{
  "dataset": "telescope images of galaxies (Galaxy Zoo DECaLS)",
  "targets": ["shape"],
  "dropout": 0.1,
  "layers": 14,
  "learning_rate": 0.00085,
  "beta2": 0.999
}
Rows from block 11 of a small class-conditioned image diffusion model, named by matrix and row number. Rows with one number belong to one neuron. Each number is 50 + 15 x the weight over its row's rms, rounded and kept within 0 to 99. All counts start at 0.
After each neuron's rows are labels from the 100 images, of 14976 (inputs lightly noised), where the neuron reaches its largest size: "strongest on" is what is common among them. Only what is clearly more common there than usual is listed. The data: telescope images of galaxies (Galaxy Zoo DECaLS).
# gate: MLP gate (model.blocks.11.mlp.gate.weight, 768x384), inputs 96-191
# fc1: MLP up (model.blocks.11.mlp.fc1.weight, 768x384), inputs 96-191
# fc2: MLP down (model.blocks.11.mlp.fc2.weight, 384x768, transposed), outputs 96-191

gate.620:34 92 60 54 46 25 42 47 46 49 71 71 47 60 29 99 40 46 67 74 44 66 51 61 45 68 47 37 56 40 46 34 72 29 53 29 24 84 65 89 61 47 54 51 54 26 53 65 44 41 40 68 51 40 42 51 63 67 71 53 51 32 34 52 54 41 41 69 49 54 57 60 43 58 68 39 55 76 41 51 64 59 75 40 58 63 49 55 46 67 58 57 28 54 41 55
fc1.620:52 78 47 49 59 51 59 49 45 56 52 58 60 42 58 79 65 33 51 13 59 51 48 84 20 67 28 75 37 50 33 48 58 54 41 60 32 56 55 55 33 50 56 58 43 63 72 52 17 49 29 46 52 54 33 65 47 45 59 51 66 69 34 41 20 32 48 68 48 59 76 57 58 58 37 54 71 81 66 62 31 59 41 60 57 65 57 61 36 74 69 34 63 45 46 46
fc2.620:59 53 64 97 46 55 78 59 50 83 45 14 51 39 48 47 44 18 33 67 50 34 39 50 42 61 32 15 28 52 46 51 67 55 44 31 35 74 48 47 42 58 69 44 40 44 45 57 43 51 36 33 75 60 24 26 48 49 05 72 40 52 36 46 45 49 57 42 50 40 75 42 56 65 29 37 47 43 57 61 50 44 52 41 43 69 66 70 54 38 54 33 69 61 56 46
strongest on: spiral arms: yes

gate.425:37 71 71 55 54 31 60 48 65 58 39 58 31 59 28 62 17 67 73 88 59 48 43 33 40 19 67 19 36 62 72 54 62 50 42 44 66 32 34 43 38 22 46 48 63 59 57 54 38 55 61 30 41 32 49 27 60 46 38 47 66 39 40 19 63 41 52 62 61 48 45 43 43 48 65 40 43 55 48 20 51 52 51 63 64 26 37 44 46 57 58 61 32 52 51 47
fc1.425:97 47 61 36 51 62 21 46 41 72 68 48 39 58 41 50 68 49 71 41 34 59 56 70 47 47 83 60 46 58 50 49 65 68 41 45 71 56 26 00 54 30 34 58 62 73 40 58 43 60 41 46 47 55 62 27 64 52 22 64 66 55 47 75 25 60 59 66 41 50 00 45 33 63 75 54 45 52 62 60 39 39 45 63 34 15 62 56 48 15 58 53 44 61 40 66
fc2.425:39 40 42 51 43 43 28 52 49 58 60 31 63 54 68 67 53 56 63 58 73 40 62 59 42 52 35 45 50 32 30 34 55 50 62 66 59 44 40 16 53 70 66 15 68 46 37 56 40 58 36 59 64 59 54 47 75 34 25 27 59 50 53 25 37 51 41 54 70 50 19 47 59 40 34 25 69 17 29 47 57 65 59 42 54 60 43 48 58 72 51 50 40 67 74 35
strongest on: shape: featured or disk; edge-on disk: yes

gate.164:32 42 48 46 54 62 69 30 38 41 51 53 62 24 69 35 54 29 26 65 41 54 52 45 38 63 66 53 64 25 92 76 29 71 60 47 48 02 33 53 34 64 28 33 42 45 51 65 68 72 82 66 48 88 58 46 55 71 56 44 49 51 79 57 38 57 28 51 60 53 54 50 83 42 49 42 50 79 22 56 68 56 50 41 55 43 45 39 55 59 44 36 73 49 53 44
fc1.164:37 36 54 67 68 51 17 57 77 39 56 58 66 58 62 58 62 46 66 49 43 39 60 63 40 87 71 50 52 33 46 78 69 43 66 39 64 47 45 42 58 52 63 60 61 59 43 54 58 44 59 49 46 45 41 71 51 63 45 57 81 45 28 57 54 65 34 78 60 50 59 40 67 47 42 87 77 37 52 50 59 59 27 34 43 56 60 75 58 40 61 39 37 54 46 52
fc2.164:64 46 54 50 48 45 44 44 45 51 64 48 76 32 41 48 76 48 55 45 50 49 47 67 13 99 60 47 59 47 09 62 31 52 28 30 60 66 79 55 54 52 89 49 29 45 52 32 49 52 36 41 51 60 52 65 60 65 52 66 44 72 86 67 42 33 54 54 52 55 48 53 75 38 59 37 62 62 81 38 29 63 15 56 57 38 61 41 57 69 56 75 63 42 45 53
strongest on: roundness: cigar-shaped

gate.127:49 34 33 70 59 50 56 48 75 78 83 38 65 33 39 66 34 47 97 48 59 85 68 47 49 12 37 62 47 58 44 86 50 23 63 54 78 50 63 20 53 37 54 52 51 43 48 36 68 31 45 32 38 63 41 24 45 66 74 39 49 17 56 58 50 47 56 55 47 59 28 47 49 47 74 40 40 59 49 45 48 66 58 32 45 21 52 31 58 47 62 59 73 50 43 61
fc1.127:52 31 63 38 54 22 31 52 29 45 49 33 22 50 39 58 47 46 20 15 40 60 54 65 78 76 78 57 45 19 45 59 34 33 60 31 41 69 61 53 51 89 34 16 54 34 60 56 66 48 43 61 30 40 70 55 81 51 56 49 44 37 49 46 41 69 34 64 50 51 43 60 57 56 41 66 42 55 51 49 46 52 44 55 38 60 50 73 57 06 51 53 39 67 50 52
fc2.127:58 41 81 54 50 22 26 48 69 19 41 15 32 52 70 60 57 63 52 53 81 50 62 55 59 19 55 48 48 42 24 32 59 19 23 57 20 59 81 55 57 33 46 54 64 53 61 45 47 59 60 49 56 39 34 82 62 50 53 75 65 47 30 62 41 56 24 50 47 53 29 50 63 49 66 63 78 30 46 54 47 46 53 72 44 32 52 49 54 87 30 49 51 30 63 49
strongest on: shape: featured or disk

gate.739:37 42 55 24 71 25 20 50 26 49 43 37 68 54 48 42 26 46 67 25 56 51 27 51 62 38 56 82 43 53 40 40 69 23 42 41 56 52 52 40 56 78 56 66 46 49 70 41 34 42 51 46 57 49 44 54 48 54 77 62 64 59 51 59 45 43 65 46 35 49 41 51 65 48 68 29 48 40 42 82 09 58 64 56 41 44 33 42 44 55 51 51 55 51 43 46
fc1.739:48 61 43 98 54 70 64 42 68 48 90 65 54 49 53 74 72 68 60 63 29 45 36 63 52 88 46 25 26 56 55 70 33 39 70 55 47 56 51 62 67 17 43 35 46 93 38 36 52 69 49 54 37 44 36 33 60 41 72 41 42 73 44 52 80 51 41 54 63 68 72 64 47 69 47 44 75 52 61 47 72 32 26 63 58 51 60 71 63 32 42 44 39 45 45 53
fc2.739:71 54 29 18 48 37 55 30 52 67 26 64 68 38 14 45 29 53 35 48 58 65 53 63 65 08 42 54 51 52 43 75 77 20 39 60 48 49 35 64 33 59 70 33 49 18 45 68 43 78 39 54 61 46 38 33 57 55 04 39 53 72 36 21 50 31 48 44 58 57 55 63 58 77 72 52 02 33 44 66 45 59 35 40 57 42 37 19 48 47 55 67 42 58 65 47
strongest on: edge-on disk: no; bar: no

gate.233:06 34 56 49 60 64 64 52 70 51 73 70 60 46 44 61 37 41 89 58 45 62 67 50 26 33 01 71 26 59 46 43 55 52 47 33 53 42 52 52 70 44 44 38 43 31 47 27 66 55 51 44 38 42 58 66 39 46 60 48 32 49 93 41 60 51 67 39 34 43 52 40 46 19 19 78 52 59 40 47 82 57 64 67 56 63 44 55 59 33 44 61 80 25 54 52
fc1.233:58 49 33 32 27 54 36 65 44 58 25 71 25 51 87 51 46 48 65 68 24 51 47 63 54 56 68 00 33 44 57 43 33 53 53 77 44 39 66 69 25 62 54 84 36 99 63 53 26 60 31 52 53 37 64 60 41 52 55 27 47 60 51 56 74 56 50 54 45 46 43 39 49 57 77 65 50 46 43 58 64 43 64 61 44 48 57 54 37 37 47 50 62 55 49 49
fc2.233:57 40 23 63 51 21 30 45 46 55 61 39 53 50 10 25 50 86 55 35 68 33 80 55 32 30 25 84 21 62 45 45 51 29 48 50 48 55 55 54 45 55 52 44 43 71 89 49 67 23 50 47 57 59 41 73 60 37 81 74 45 65 56 44 59 54 45 50 51 19 73 61 47 46 59 65 47 35 36 52 29 58 53 44 38 73 40 76 43 52 50 54 29 61 73 65
strongest on: shape: featured or disk; edge-on disk: no; spiral arms: yes

gate.309:33 53 38 61 35 32 56 37 45 57 36 67 51 56 13 64 52 64 33 75 29 46 79 40 74 36 34 45 44 31 60 35 80 52 49 53 37 38 36 45 40 64 40 64 40 42 60 54 39 55 57 50 74 60 58 65 54 39 45 37 29 33 50 69 59 66 24 68 30 48 65 87 41 44 27 53 44 52 47 37 43 58 54 52 50 45 64 28 46 55 45 47 43 46 44 64
fc1.309:32 65 49 43 52 00 72 77 52 55 49 61 35 46 66 31 51 64 41 79 60 43 60 53 54 43 54 30 34 49 41 53 61 60 56 46 37 53 34 35 43 42 44 60 34 55 23 63 54 27 78 47 63 84 53 18 64 43 50 26 45 29 44 56 39 29 37 48 66 59 57 69 39 57 56 62 63 65 48 52 47 68 51 62 64 28 33 43 53 73 50 43 63 43 50 38
fc2.309:37 40 43 70 59 49 71 58 42 39 71 17 60 47 69 54 47 40 39 40 36 63 27 56 51 34 68 77 34 30 43 35 64 53 28 52 34 76 55 75 52 67 44 38 39 73 39 43 56 21 70 64 38 63 70 33 56 37 54 63 43 51 48 55 54 75 54 33 35 37 30 35 61 54 85 82 60 49 54 46 49 60 35 50 54 41 62 23 49 48 33 58 37 41 34 55
strongest on: edge-on disk: no; spiral arms: yes

gate.757:56 32 50 82 65 67 72 61 44 46 35 59 59 50 39 53 61 47 48 52 37 59 50 36 80 45 22 15 56 38 74 53 67 53 63 52 60 46 42 53 51 41 39 29 64 40 28 18 59 45 36 44 32 56 43 58 34 58 68 59 50 28 25 44 46 12 45 30 46 49 46 56 49 27 16 81 42 46 41 51 33 27 51 54 56 47 46 65 50 51 65 57 45 35 65 61
fc1.757:33 20 48 61 20 52 44 28 38 39 47 53 66 36 43 46 66 38 67 74 45 56 54 47 38 60 36 46 45 45 32 39 47 41 61 53 35 74 46 54 61 70 59 48 85 35 52 60 43 34 46 61 48 29 73 30 31 46 43 63 43 50 61 60 60 53 36 64 40 41 57 59 65 61 46 71 26 53 41 66 18 49 66 54 70 38 32 29 48 65 47 45 39 39 50 47
fc2.757:57 72 49 36 71 53 65 38 37 70 82 52 65 58 75 51 53 36 60 43 48 56 73 57 61 43 53 67 71 32 18 36 53 50 35 59 47 29 29 80 68 54 61 91 51 79 63 54 64 48 45 36 58 58 39 67 38 19 34 38 63 46 37 34 61 62 58 65 72 70 65 48 36 66 49 45 35 69 74 53 78 42 50 20 45 09 31 52 54 60 64 44 61 53 61 65
strongest on: edge-on disk: no; spiral arms: yes

gate.669:22 64 61 39 38 38 45 72 68 48 83 86 26 45 49 50 33 40 80 47 42 31 72 48 40 50 28 60 34 35 38 55 27 29 23 49 66 47 51 46 65 53 40 41 56 53 41 62 60 12 47 74 38 58 70 38 50 35 45 62 70 52 34 49 14 85 67 80 58 29 23 51 34 54 54 34 43 47 49 44 67 42 57 28 36 74 72 40 38 37 57 34 87 76 33 64
fc1.669:26 42 39 41 69 21 35 41 83 57 71 51 41 59 70 52 61 39 55 19 43 61 57 75 67 63 38 83 47 56 64 45 52 61 63 52 48 42 46 55 51 67 47 68 75 77 32 42 22 34 40 54 26 64 41 41 33 49 29 34 56 42 54 35 44 86 44 70 47 24 51 47 66 56 63 54 60 72 23 56 65 60 30 36 53 53 24 21 60 41 51 41 53 54 51 38
fc2.669:59 39 39 69 49 60 87 58 49 60 35 57 54 25 33 52 27 66 59 62 55 49 79 61 49 66 74 29 60 55 62 68 50 72 51 51 60 73 52 38 37 41 54 30 47 32 12 65 42 42 36 57 24 71 55 56 37 38 46 59 37 41 74 45 49 29 57 21 47 53 65 45 42 50 22 47 66 33 64 31 39 55 69 71 43 41 51 37 43 38 28 71 61 55 63 63
strongest on: edge-on disk: yes

gate.50:42 31 53 54 25 75 73 56 40 51 43 44 48 45 45 57 44 47 63 60 59 50 40 71 56 33 69 29 42 49 23 55 33 53 51 38 42 53 61 57 29 62 54 51 70 41 44 39 40 40 36 24 22 45 52 43 57 40 44 55 42 33 54 77 53 76 44 46 42 43 35 56 81 55 43 39 27 80 31 59 59 45 48 49 58 57 52 46 29 61 37 82 51 46 40 30
fc1.50:39 41 52 75 60 33 44 38 75 39 45 26 46 45 55 30 27 57 51 72 31 65 25 57 63 50 33 17 41 44 41 52 59 56 54 35 61 28 80 41 54 46 33 29 53 80 68 55 69 61 62 37 30 27 64 30 60 50 35 31 46 54 48 83 34 44 36 38 44 40 45 25 44 53 52 55 47 53 46 60 55 26 31 55 60 70 35 38 60 48 27 36 66 55 54 51
fc2.50:61 55 57 61 38 37 53 60 61 44 67 34 36 77 57 70 54 57 43 34 25 41 41 74 37 18 62 76 48 29 33 85 71 38 31 70 43 25 63 42 47 61 52 49 26 65 47 27 67 67 51 48 34 95 53 21 68 56 34 58 57 58 52 42 42 41 42 52 73 48 49 27 59 51 52 40 22 60 32 38 24 86 31 74 60 44 40 31 39 32 62 34 12 76 50 63
strongest on: roundness: cigar-shaped

gate.294:16 35 44 32 62 71 35 00 45 32 68 49 60 53 07 45 58 57 71 53 60 33 47 42 30 71 50 22 37 44 48 46 68 55 67 46 42 54 45 60 99 42 35 14 27 08 23 47 72 27 60 51 51 47 49 24 71 63 12 42 62 80 43 48 59 45 45 60 75 62 56 47 46 65 53 68 63 50 41 56 36 50 27 35 39 39 53 60 50 67 41 75 40 47 48 41
fc1.294:30 70 76 60 44 61 38 25 41 45 35 43 52 66 27 29 43 60 29 21 69 39 53 38 48 75 49 38 39 68 56 61 51 14 34 48 54 61 35 77 68 46 54 32 52 27 59 44 52 45 60 44 33 66 39 40 51 51 27 58 72 61 32 57 58 41 42 51 52 73 80 56 41 57 34 47 38 34 45 52 34 49 42 45 30 74 49 48 58 36 55 53 46 43 37 45
fc2.294:50 31 64 82 44 37 53 62 53 72 65 41 41 55 42 53 38 43 44 65 65 30 51 52 55 28 59 54 43 42 69 32 43 69 51 51 40 59 36 33 35 24 42 60 27 21 48 45 53 48 47 55 55 43 43 49 32 41 03 45 36 22 55 42 53 48 62 44 52 68 36 35 38 42 60 51 75 56 43 35 56 32 52 41 47 65 60 62 57 57 60 61 46 57 37 40
strongest on: edge-on disk: no; shape: featured or disk; spiral arms: yes

gate.254:70 41 33 52 47 45 53 40 32 54 59 77 71 44 34 32 59 50 58 70 28 56 51 40 74 61 48 61 68 56 67 24 57 59 59 30 51 18 64 58 54 46 50 38 25 39 54 52 51 61 39 55 63 49 59 79 21 55 41 66 33 48 34 38 45 37 38 63 53 37 49 41 21 37 55 69 81 53 62 50 45 27 46 29 64 49 78 47 54 40 61 56 32 61 38 49
fc1.254:38 56 42 49 61 59 51 56 59 35 59 12 61 50 52 41 52 55 56 62 57 30 44 29 43 53 22 44 42 49 54 87 19 50 50 56 56 72 29 49 60 51 27 36 52 41 57 65 53 35 33 67 54 47 38 22 60 48 69 39 56 34 72 63 41 58 66 48 46 46 68 35 78 62 65 62 47 53 51 73 31 65 66 47 42 41 10 54 40 62 31 33 73 42 46 56
fc2.254:54 71 46 60 52 25 41 57 32 50 49 32 67 55 59 46 58 61 53 52 72 65 53 36 39 62 46 54 77 73 30 39 71 36 53 46 23 36 39 71 28 61 46 28 32 48 54 50 40 18 30 33 67 80 49 48 57 41 46 39 65 65 35 43 38 47 81 29 63 40 56 71 37 50 44 67 72 29 49 46 27 32 23 45 70 38 53 58 55 40 75 29 64 74 50 38
strongest on: edge-on disk: no; spiral arms: yes

gate.204:34 45 51 62 48 30 65 46 56 55 41 41 70 49 29 49 59 40 44 61 62 40 92 64 25 64 40 51 56 52 36 38 48 23 68 67 42 50 76 59 29 67 51 83 59 55 58 50 60 71 28 74 53 12 64 50 49 56 59 56 62 37 35 60 48 41 62 64 52 51 57 46 47 63 44 61 64 34 79 66 37 63 66 62 45 47 67 39 61 59 50 25 24 63 58 62
fc1.204:67 64 48 32 61 83 43 71 28 57 66 48 55 55 99 61 49 75 28 36 45 49 14 47 77 65 72 48 32 53 69 57 56 64 47 38 48 38 44 53 56 49 53 38 47 53 35 51 66 29 87 43 55 76 43 34 62 50 62 25 37 59 60 42 67 52 34 26 60 52 62 51 46 64 59 46 30 59 52 44 58 45 36 38 53 50 38 64 46 84 63 72 76 38 57 36
fc2.204:41 65 44 57 57 83 40 29 51 50 55 42 49 65 50 42 60 62 59 51 54 26 97 52 58 45 41 27 33 57 11 62 50 61 47 50 51 34 70 49 58 44 51 75 30 61 57 38 35 58 32 57 29 73 61 67 30 61 62 62 50 55 63 37 49 53 54 60 65 75 55 59 61 40 62 99 66 31 59 46 49 47 17 64 59 56 42 52 52 55 70 25 51 42 64 38
strongest on: spiral arms: yes

gate.30:48 54 63 28 43 41 69 38 72 56 65 46 34 71 55 81 23 48 62 51 39 57 35 43 52 57 71 61 59 36 57 20 46 37 75 63 69 75 49 41 40 73 55 48 42 53 53 46 37 41 24 45 56 20 42 40 54 49 92 58 45 57 38 23 30 68 73 54 43 45 61 33 67 49 45 38 37 88 40 27 32 52 58 31 33 60 56 24 53 44 61 48 85 18 46 85
fc1.30:46 53 41 54 49 83 43 34 46 48 32 62 54 53 78 41 31 40 28 40 63 34 51 64 49 52 43 44 38 49 58 67 37 25 40 40 38 34 42 37 50 44 51 18 46 54 48 61 33 84 51 48 63 40 55 58 48 63 84 55 68 59 54 44 33 62 33 54 50 46 39 43 60 43 83 20 47 39 60 73 71 47 27 79 49 45 36 34 69 96 67 59 43 60 45 38
fc2.30:50 44 66 18 53 42 20 86 57 35 40 47 41 60 36 61 83 44 23 50 50 45 56 48 45 30 46 66 51 41 23 36 55 23 31 62 72 52 46 53 57 61 56 77 66 57 60 55 28 72 78 82 44 31 53 50 75 58 76 32 63 34 40 04 32 28 39 81 51 56 44 54 56 73 28 59 42 33 66 51 47 64 39 50 47 20 35 48 54 28 60 43 34 39 34 45
strongest on: edge-on disk: yes

gate.552:58 90 27 73 28 36 00 59 20 39 44 50 68 68 58 39 73 11 66 50 46 69 28 53 50 83 57 67 50 44 71 30 58 52 47 55 32 64 53 32 54 39 60 57 60 76 56 64 15 55 21 72 74 33 47 48 39 54 38 85 57 69 24 67 58 58 52 79 51 34 42 55 36 68 52 35 50 54 45 71 36 50 37 68 50 59 68 85 23 63 60 42 47 58 51 45
fc1.552:57 77 31 64 39 14 57 69 59 45 54 53 82 56 60 51 52 51 40 61 48 64 50 41 68 63 82 69 49 47 44 38 54 56 50 50 50 50 82 31 57 45 46 50 60 64 48 52 55 61 55 47 47 43 34 27 15 42 80 55 65 71 54 46 66 52 69 61 42 60 49 59 38 51 73 47 41 41 75 51 63 57 19 53 33 47 43 66 36 55 39 39 27 42 62 42
fc2.552:72 61 47 38 57 15 27 31 68 45 38 52 45 44 39 61 60 37 59 67 06 35 40 33 39 61 28 47 50 67 62 54 70 55 65 66 49 50 43 43 99 57 56 27 83 30 31 71 36 63 37 61 53 59 61 80 39 60 31 58 44 38 49 36 48 38 68 47 40 65 32 41 58 42 56 30 61 45 37 70 67 49 62 36 61 45 46 44 42 24 44 37 50 41 45 52
strongest on: edge-on disk: yes

gate.750:62 23 58 44 54 42 41 89 64 46 18 56 48 58 35 31 36 45 60 49 67 49 58 54 56 46 48 32 45 54 72 52 53 43 56 42 81 45 35 16 61 44 57 44 73 53 33 64 72 53 68 43 50 44 61 62 56 52 17 31 47 69 56 56 59 37 61 18 57 44 45 47 64 44 44 42 50 73 46 48 37 51 53 47 49 32 62 76 65 32 52 74 40 52 63 66
fc1.750:25 62 69 52 66 63 69 52 66 57 89 47 27 51 40 71 37 47 58 42 46 48 51 54 54 36 19 68 46 48 45 59 27 61 49 40 47 46 45 68 63 31 53 54 43 57 44 41 41 55 53 71 57 46 28 22 60 62 99 37 49 58 44 31 34 72 56 73 56 64 60 53 55 30 60 21 12 19 49 36 97 39 59 55 21 60 51 37 54 67 43 41 65 55 26 49
fc2.750:43 36 68 35 30 08 28 80 56 27 76 31 54 63 46 52 46 51 58 51 47 36 59 43 45 55 35 41 23 52 36 26 61 59 52 44 53 64 48 49 37 71 55 81 64 47 55 35 46 45 41 51 41 45 70 54 51 48 96 62 46 29 41 50 56 79 46 31 44 37 90 45 51 58 60 54 62 07 43 60 56 60 57 39 40 52 50 59 64 62 63 38 39 69 56 44
strongest on: spiral arms: yes

gate.83:62 50 47 52 43 60 52 42 53 73 67 46 49 36 16 52 78 48 49 59 57 41 60 70 48 62 39 36 33 80 44 55 43 48 55 41 54 45 55 42 11 53 39 66 67 74 51 45 72 39 56 85 45 77 30 63 62 44 47 45 47 30 50 46 73 82 26 56 67 72 39 31 73 49 41 31 39 74 81 39 39 27 63 45 49 69 67 22 74 36 51 44 62 68 74 71
fc1.83:43 44 43 24 76 59 35 40 30 22 35 37 57 59 56 61 43 38 23 73 38 60 43 37 41 48 35 35 51 25 55 45 60 76 45 61 41 60 43 45 80 65 44 40 37 37 54 45 38 43 38 32 64 48 79 57 54 50 47 55 38 39 45 61 30 00 77 26 34 28 56 75 27 64 61 88 49 56 33 35 43 63 58 69 52 55 19 37 50 71 40 56 32 25 42 22
fc2.83:44 52 33 58 50 69 54 68 57 26 57 36 57 62 32 40 49 41 58 48 43 36 54 66 34 54 47 32 65 32 12 41 67 60 51 74 44 24 60 62 31 45 38 51 22 50 51 36 49 46 35 45 72 09 25 32 46 59 52 58 75 64 32 38 63 55 21 63 60 26 45 31 59 44 44 50 66 61 84 40 42 80 38 76 32 55 41 43 64 58 68 36 51 31 29 36
strongest on: shape: featured or disk; edge-on disk: no; spiral arms: yes

gate.679:69 52 41 39 41 26 64 37 44 63 43 31 42 63 49 59 45 50 31 86 52 60 60 45 35 69 27 42 38 70 65 48 49 61 47 50 16 35 40 44 75 56 45 58 58 59 48 42 51 57 59 54 67 48 64 48 70 30 31 74 41 48 36 72 74 34 54 55 55 50 54 58 55 70 56 45 51 59 68 54 46 42 51 82 64 54 42 77 43 50 62 64 27 34 60 37
fc1.679:59 57 60 32 35 65 41 47 39 35 64 81 52 43 72 57 39 45 70 28 26 60 37 57 52 68 28 54 66 47 46 54 37 61 66 78 59 45 68 60 64 40 76 36 33 64 65 52 42 37 44 96 51 20 57 33 39 63 53 70 29 56 57 64 40 67 38 68 51 59 15 44 54 39 35 61 42 45 55 26 46 50 29 42 34 37 55 78 63 64 56 52 60 36 45 52
fc2.679:45 50 50 10 37 68 34 05 35 55 60 53 59 62 74 65 29 52 18 55 54 51 45 58 44 35 48 43 62 47 51 37 67 23 49 51 33 44 47 86 57 29 55 44 30 86 63 66 37 99 61 55 55 59 61 70 40 60 78 34 55 18 43 22 63 61 47 59 43 56 54 54 47 85 45 61 21 49 56 46 46 57 59 43 55 40 45 49 58 71 43 63 38 67 48 58
strongest on: spiral arms: yes

gate.530:41 35 46 46 44 62 58 10 29 47 18 69 80 55 22 41 49 51 53 65 67 36 55 45 43 59 08 32 27 45 55 56 68 41 68 61 31 37 32 64 66 42 60 68 54 65 62 50 75 49 70 44 43 53 56 56 49 31 29 59 57 30 55 59 39 42 43 68 61 62 52 60 52 49 82 47 86 30 44 53 56 60 14 72 38 69 45 57 56 69 47 58 74 44 63 43
fc1.530:38 51 32 31 53 66 46 20 44 49 36 59 35 43 15 38 05 60 65 70 54 58 59 36 40 34 16 41 38 56 50 67 47 50 47 51 27 63 36 32 73 58 52 42 63 27 46 60 60 33 69 47 30 65 24 40 34 38 48 61 45 59 25 43 35 33 42 73 47 66 29 54 54 58 62 39 46 31 63 72 57 52 46 34 51 65 62 56 44 73 52 54 36 42 45 44
fc2.530:55 74 50 54 45 54 44 71 46 54 59 49 65 49 32 52 53 51 61 14 40 63 59 49 50 53 06 59 32 48 47 69 66 44 35 56 23 28 49 68 30 80 38 22 32 23 72 51 51 57 38 09 43 51 37 88 51 68 52 17 54 78 49 52 60 45 57 74 44 61 65 66 68 31 43 38 44 66 54 47 38 45 60 53 41 53 45 39 51 39 38 47 56 34 49 52
strongest on: shape: featured or disk; edge-on disk: no; spiral arms: yes

gate.398:40 59 40 34 48 69 59 44 41 65 65 38 33 48 17 59 54 57 28 64 63 62 56 64 53 49 40 63 55 27 61 73 28 17 39 47 50 79 66 18 57 51 61 25 22 20 60 68 37 43 35 70 46 47 72 41 40 66 58 65 46 51 39 53 49 64 50 42 41 46 48 56 53 15 61 24 31 73 58 44 48 60 76 51 44 54 81 35 42 45 38 56 52 51 29 38
fc1.398:50 61 51 34 40 62 62 68 34 66 56 52 44 26 52 88 66 41 36 60 74 27 56 46 42 83 50 64 50 44 63 53 22 66 43 66 43 49 15 48 47 64 55 47 63 64 41 54 35 54 52 48 71 61 69 32 64 72 72 45 56 42 12 47 24 26 66 61 70 41 53 34 39 36 42 47 52 70 58 35 54 37 79 33 47 56 37 35 59 54 70 60 64 50 36 13
fc2.398:34 27 86 69 21 65 52 61 51 43 46 50 33 48 69 36 54 47 67 71 48 49 50 50 54 17 48 49 38 51 75 53 46 50 50 49 62 36 32 33 38 44 72 56 41 61 59 43 35 67 71 73 37 53 50 28 72 54 39 71 47 52 49 56 69 55 31 56 48 46 24 39 67 44 37 36 64 57 48 80 54 53 69 58 38 66 52 43 48 69 43 62 64 60 53 41
strongest on: edge-on disk: yes

gate.646:55 70 54 87 64 43 50 56 51 52 62 27 57 48 26 34 30 31 28 47 54 41 60 50 67 44 74 47 65 55 61 37 51 55 40 20 57 23 36 32 33 39 63 44 40 51 48 66 19 66 49 58 63 80 55 58 57 55 95 73 57 60 62 30 42 75 58 48 25 44 52 49 62 59 33 18 37 26 25 41 44 79 51 46 50 62 49 51 45 28 44 50 25 74 33 60
fc1.646:49 33 53 51 57 51 70 27 30 41 56 30 55 42 35 66 37 39 64 35 54 53 63 61 38 44 55 74 60 59 48 54 52 56 36 31 31 68 40 63 41 34 57 81 71 12 62 58 73 71 41 55 55 64 41 32 36 44 46 34 59 45 67 28 55 49 52 96 28 60 49 37 60 32 57 57 42 58 41 34 62 48 78 35 57 52 56 26 38 55 52 47 58 35 50 40
fc2.646:53 62 54 47 28 46 43 35 43 47 47 29 55 43 54 43 40 57 61 63 50 54 40 57 41 45 22 22 42 50 65 76 42 17 50 59 36 71 30 31 60 51 48 20 35 80 60 66 53 46 55 39 50 30 58 31 53 77 47 52 60 39 33 72 20 37 54 11 71 61 35 58 34 21 28 52 38 26 60 47 33 42 28 82 39 39 72 57 53 35 53 44 43 09 50 42
strongest on: edge-on disk: no; spiral arms: yes

gate.205:53 58 50 36 29 76 91 50 67 46 68 51 48 47 43 83 54 41 61 19 68 47 59 38 27 41 65 59 58 50 51 61 48 17 61 60 51 70 44 30 17 64 34 41 54 71 47 51 27 40 63 56 31 55 46 17 47 42 67 10 61 41 58 57 42 44 37 76 41 50 47 46 35 47 33 33 51 44 47 69 46 46 48 28 46 63 23 34 56 45 56 46 44 46 43 71
fc1.205:77 41 29 36 54 27 64 38 25 46 34 55 79 52 49 48 48 67 60 56 61 38 64 40 37 48 57 19 35 40 58 42 57 53 63 44 39 54 48 24 77 44 42 47 45 33 58 44 55 55 68 28 38 44 66 62 32 66 37 66 53 42 49 65 38 22 46 50 50 69 15 63 42 36 68 65 25 24 60 60 38 51 41 70 62 53 23 68 61 76 44 48 44 51 50 42
fc2.205:24 17 29 94 53 67 89 51 64 47 66 51 52 55 26 37 62 37 67 40 51 72 57 44 69 71 20 58 38 46 66 72 50 53 36 46 57 50 49 29 07 37 64 36 50 66 57 48 36 66 42 70 43 40 45 19 27 66 66 59 52 62 49 65 45 51 43 63 58 80 27 65 67 42 43 37 51 46 74 54 58 45 41 30 49 25 40 47 40 54 64 34 78 55 49 48
strongest on: edge-on disk: yes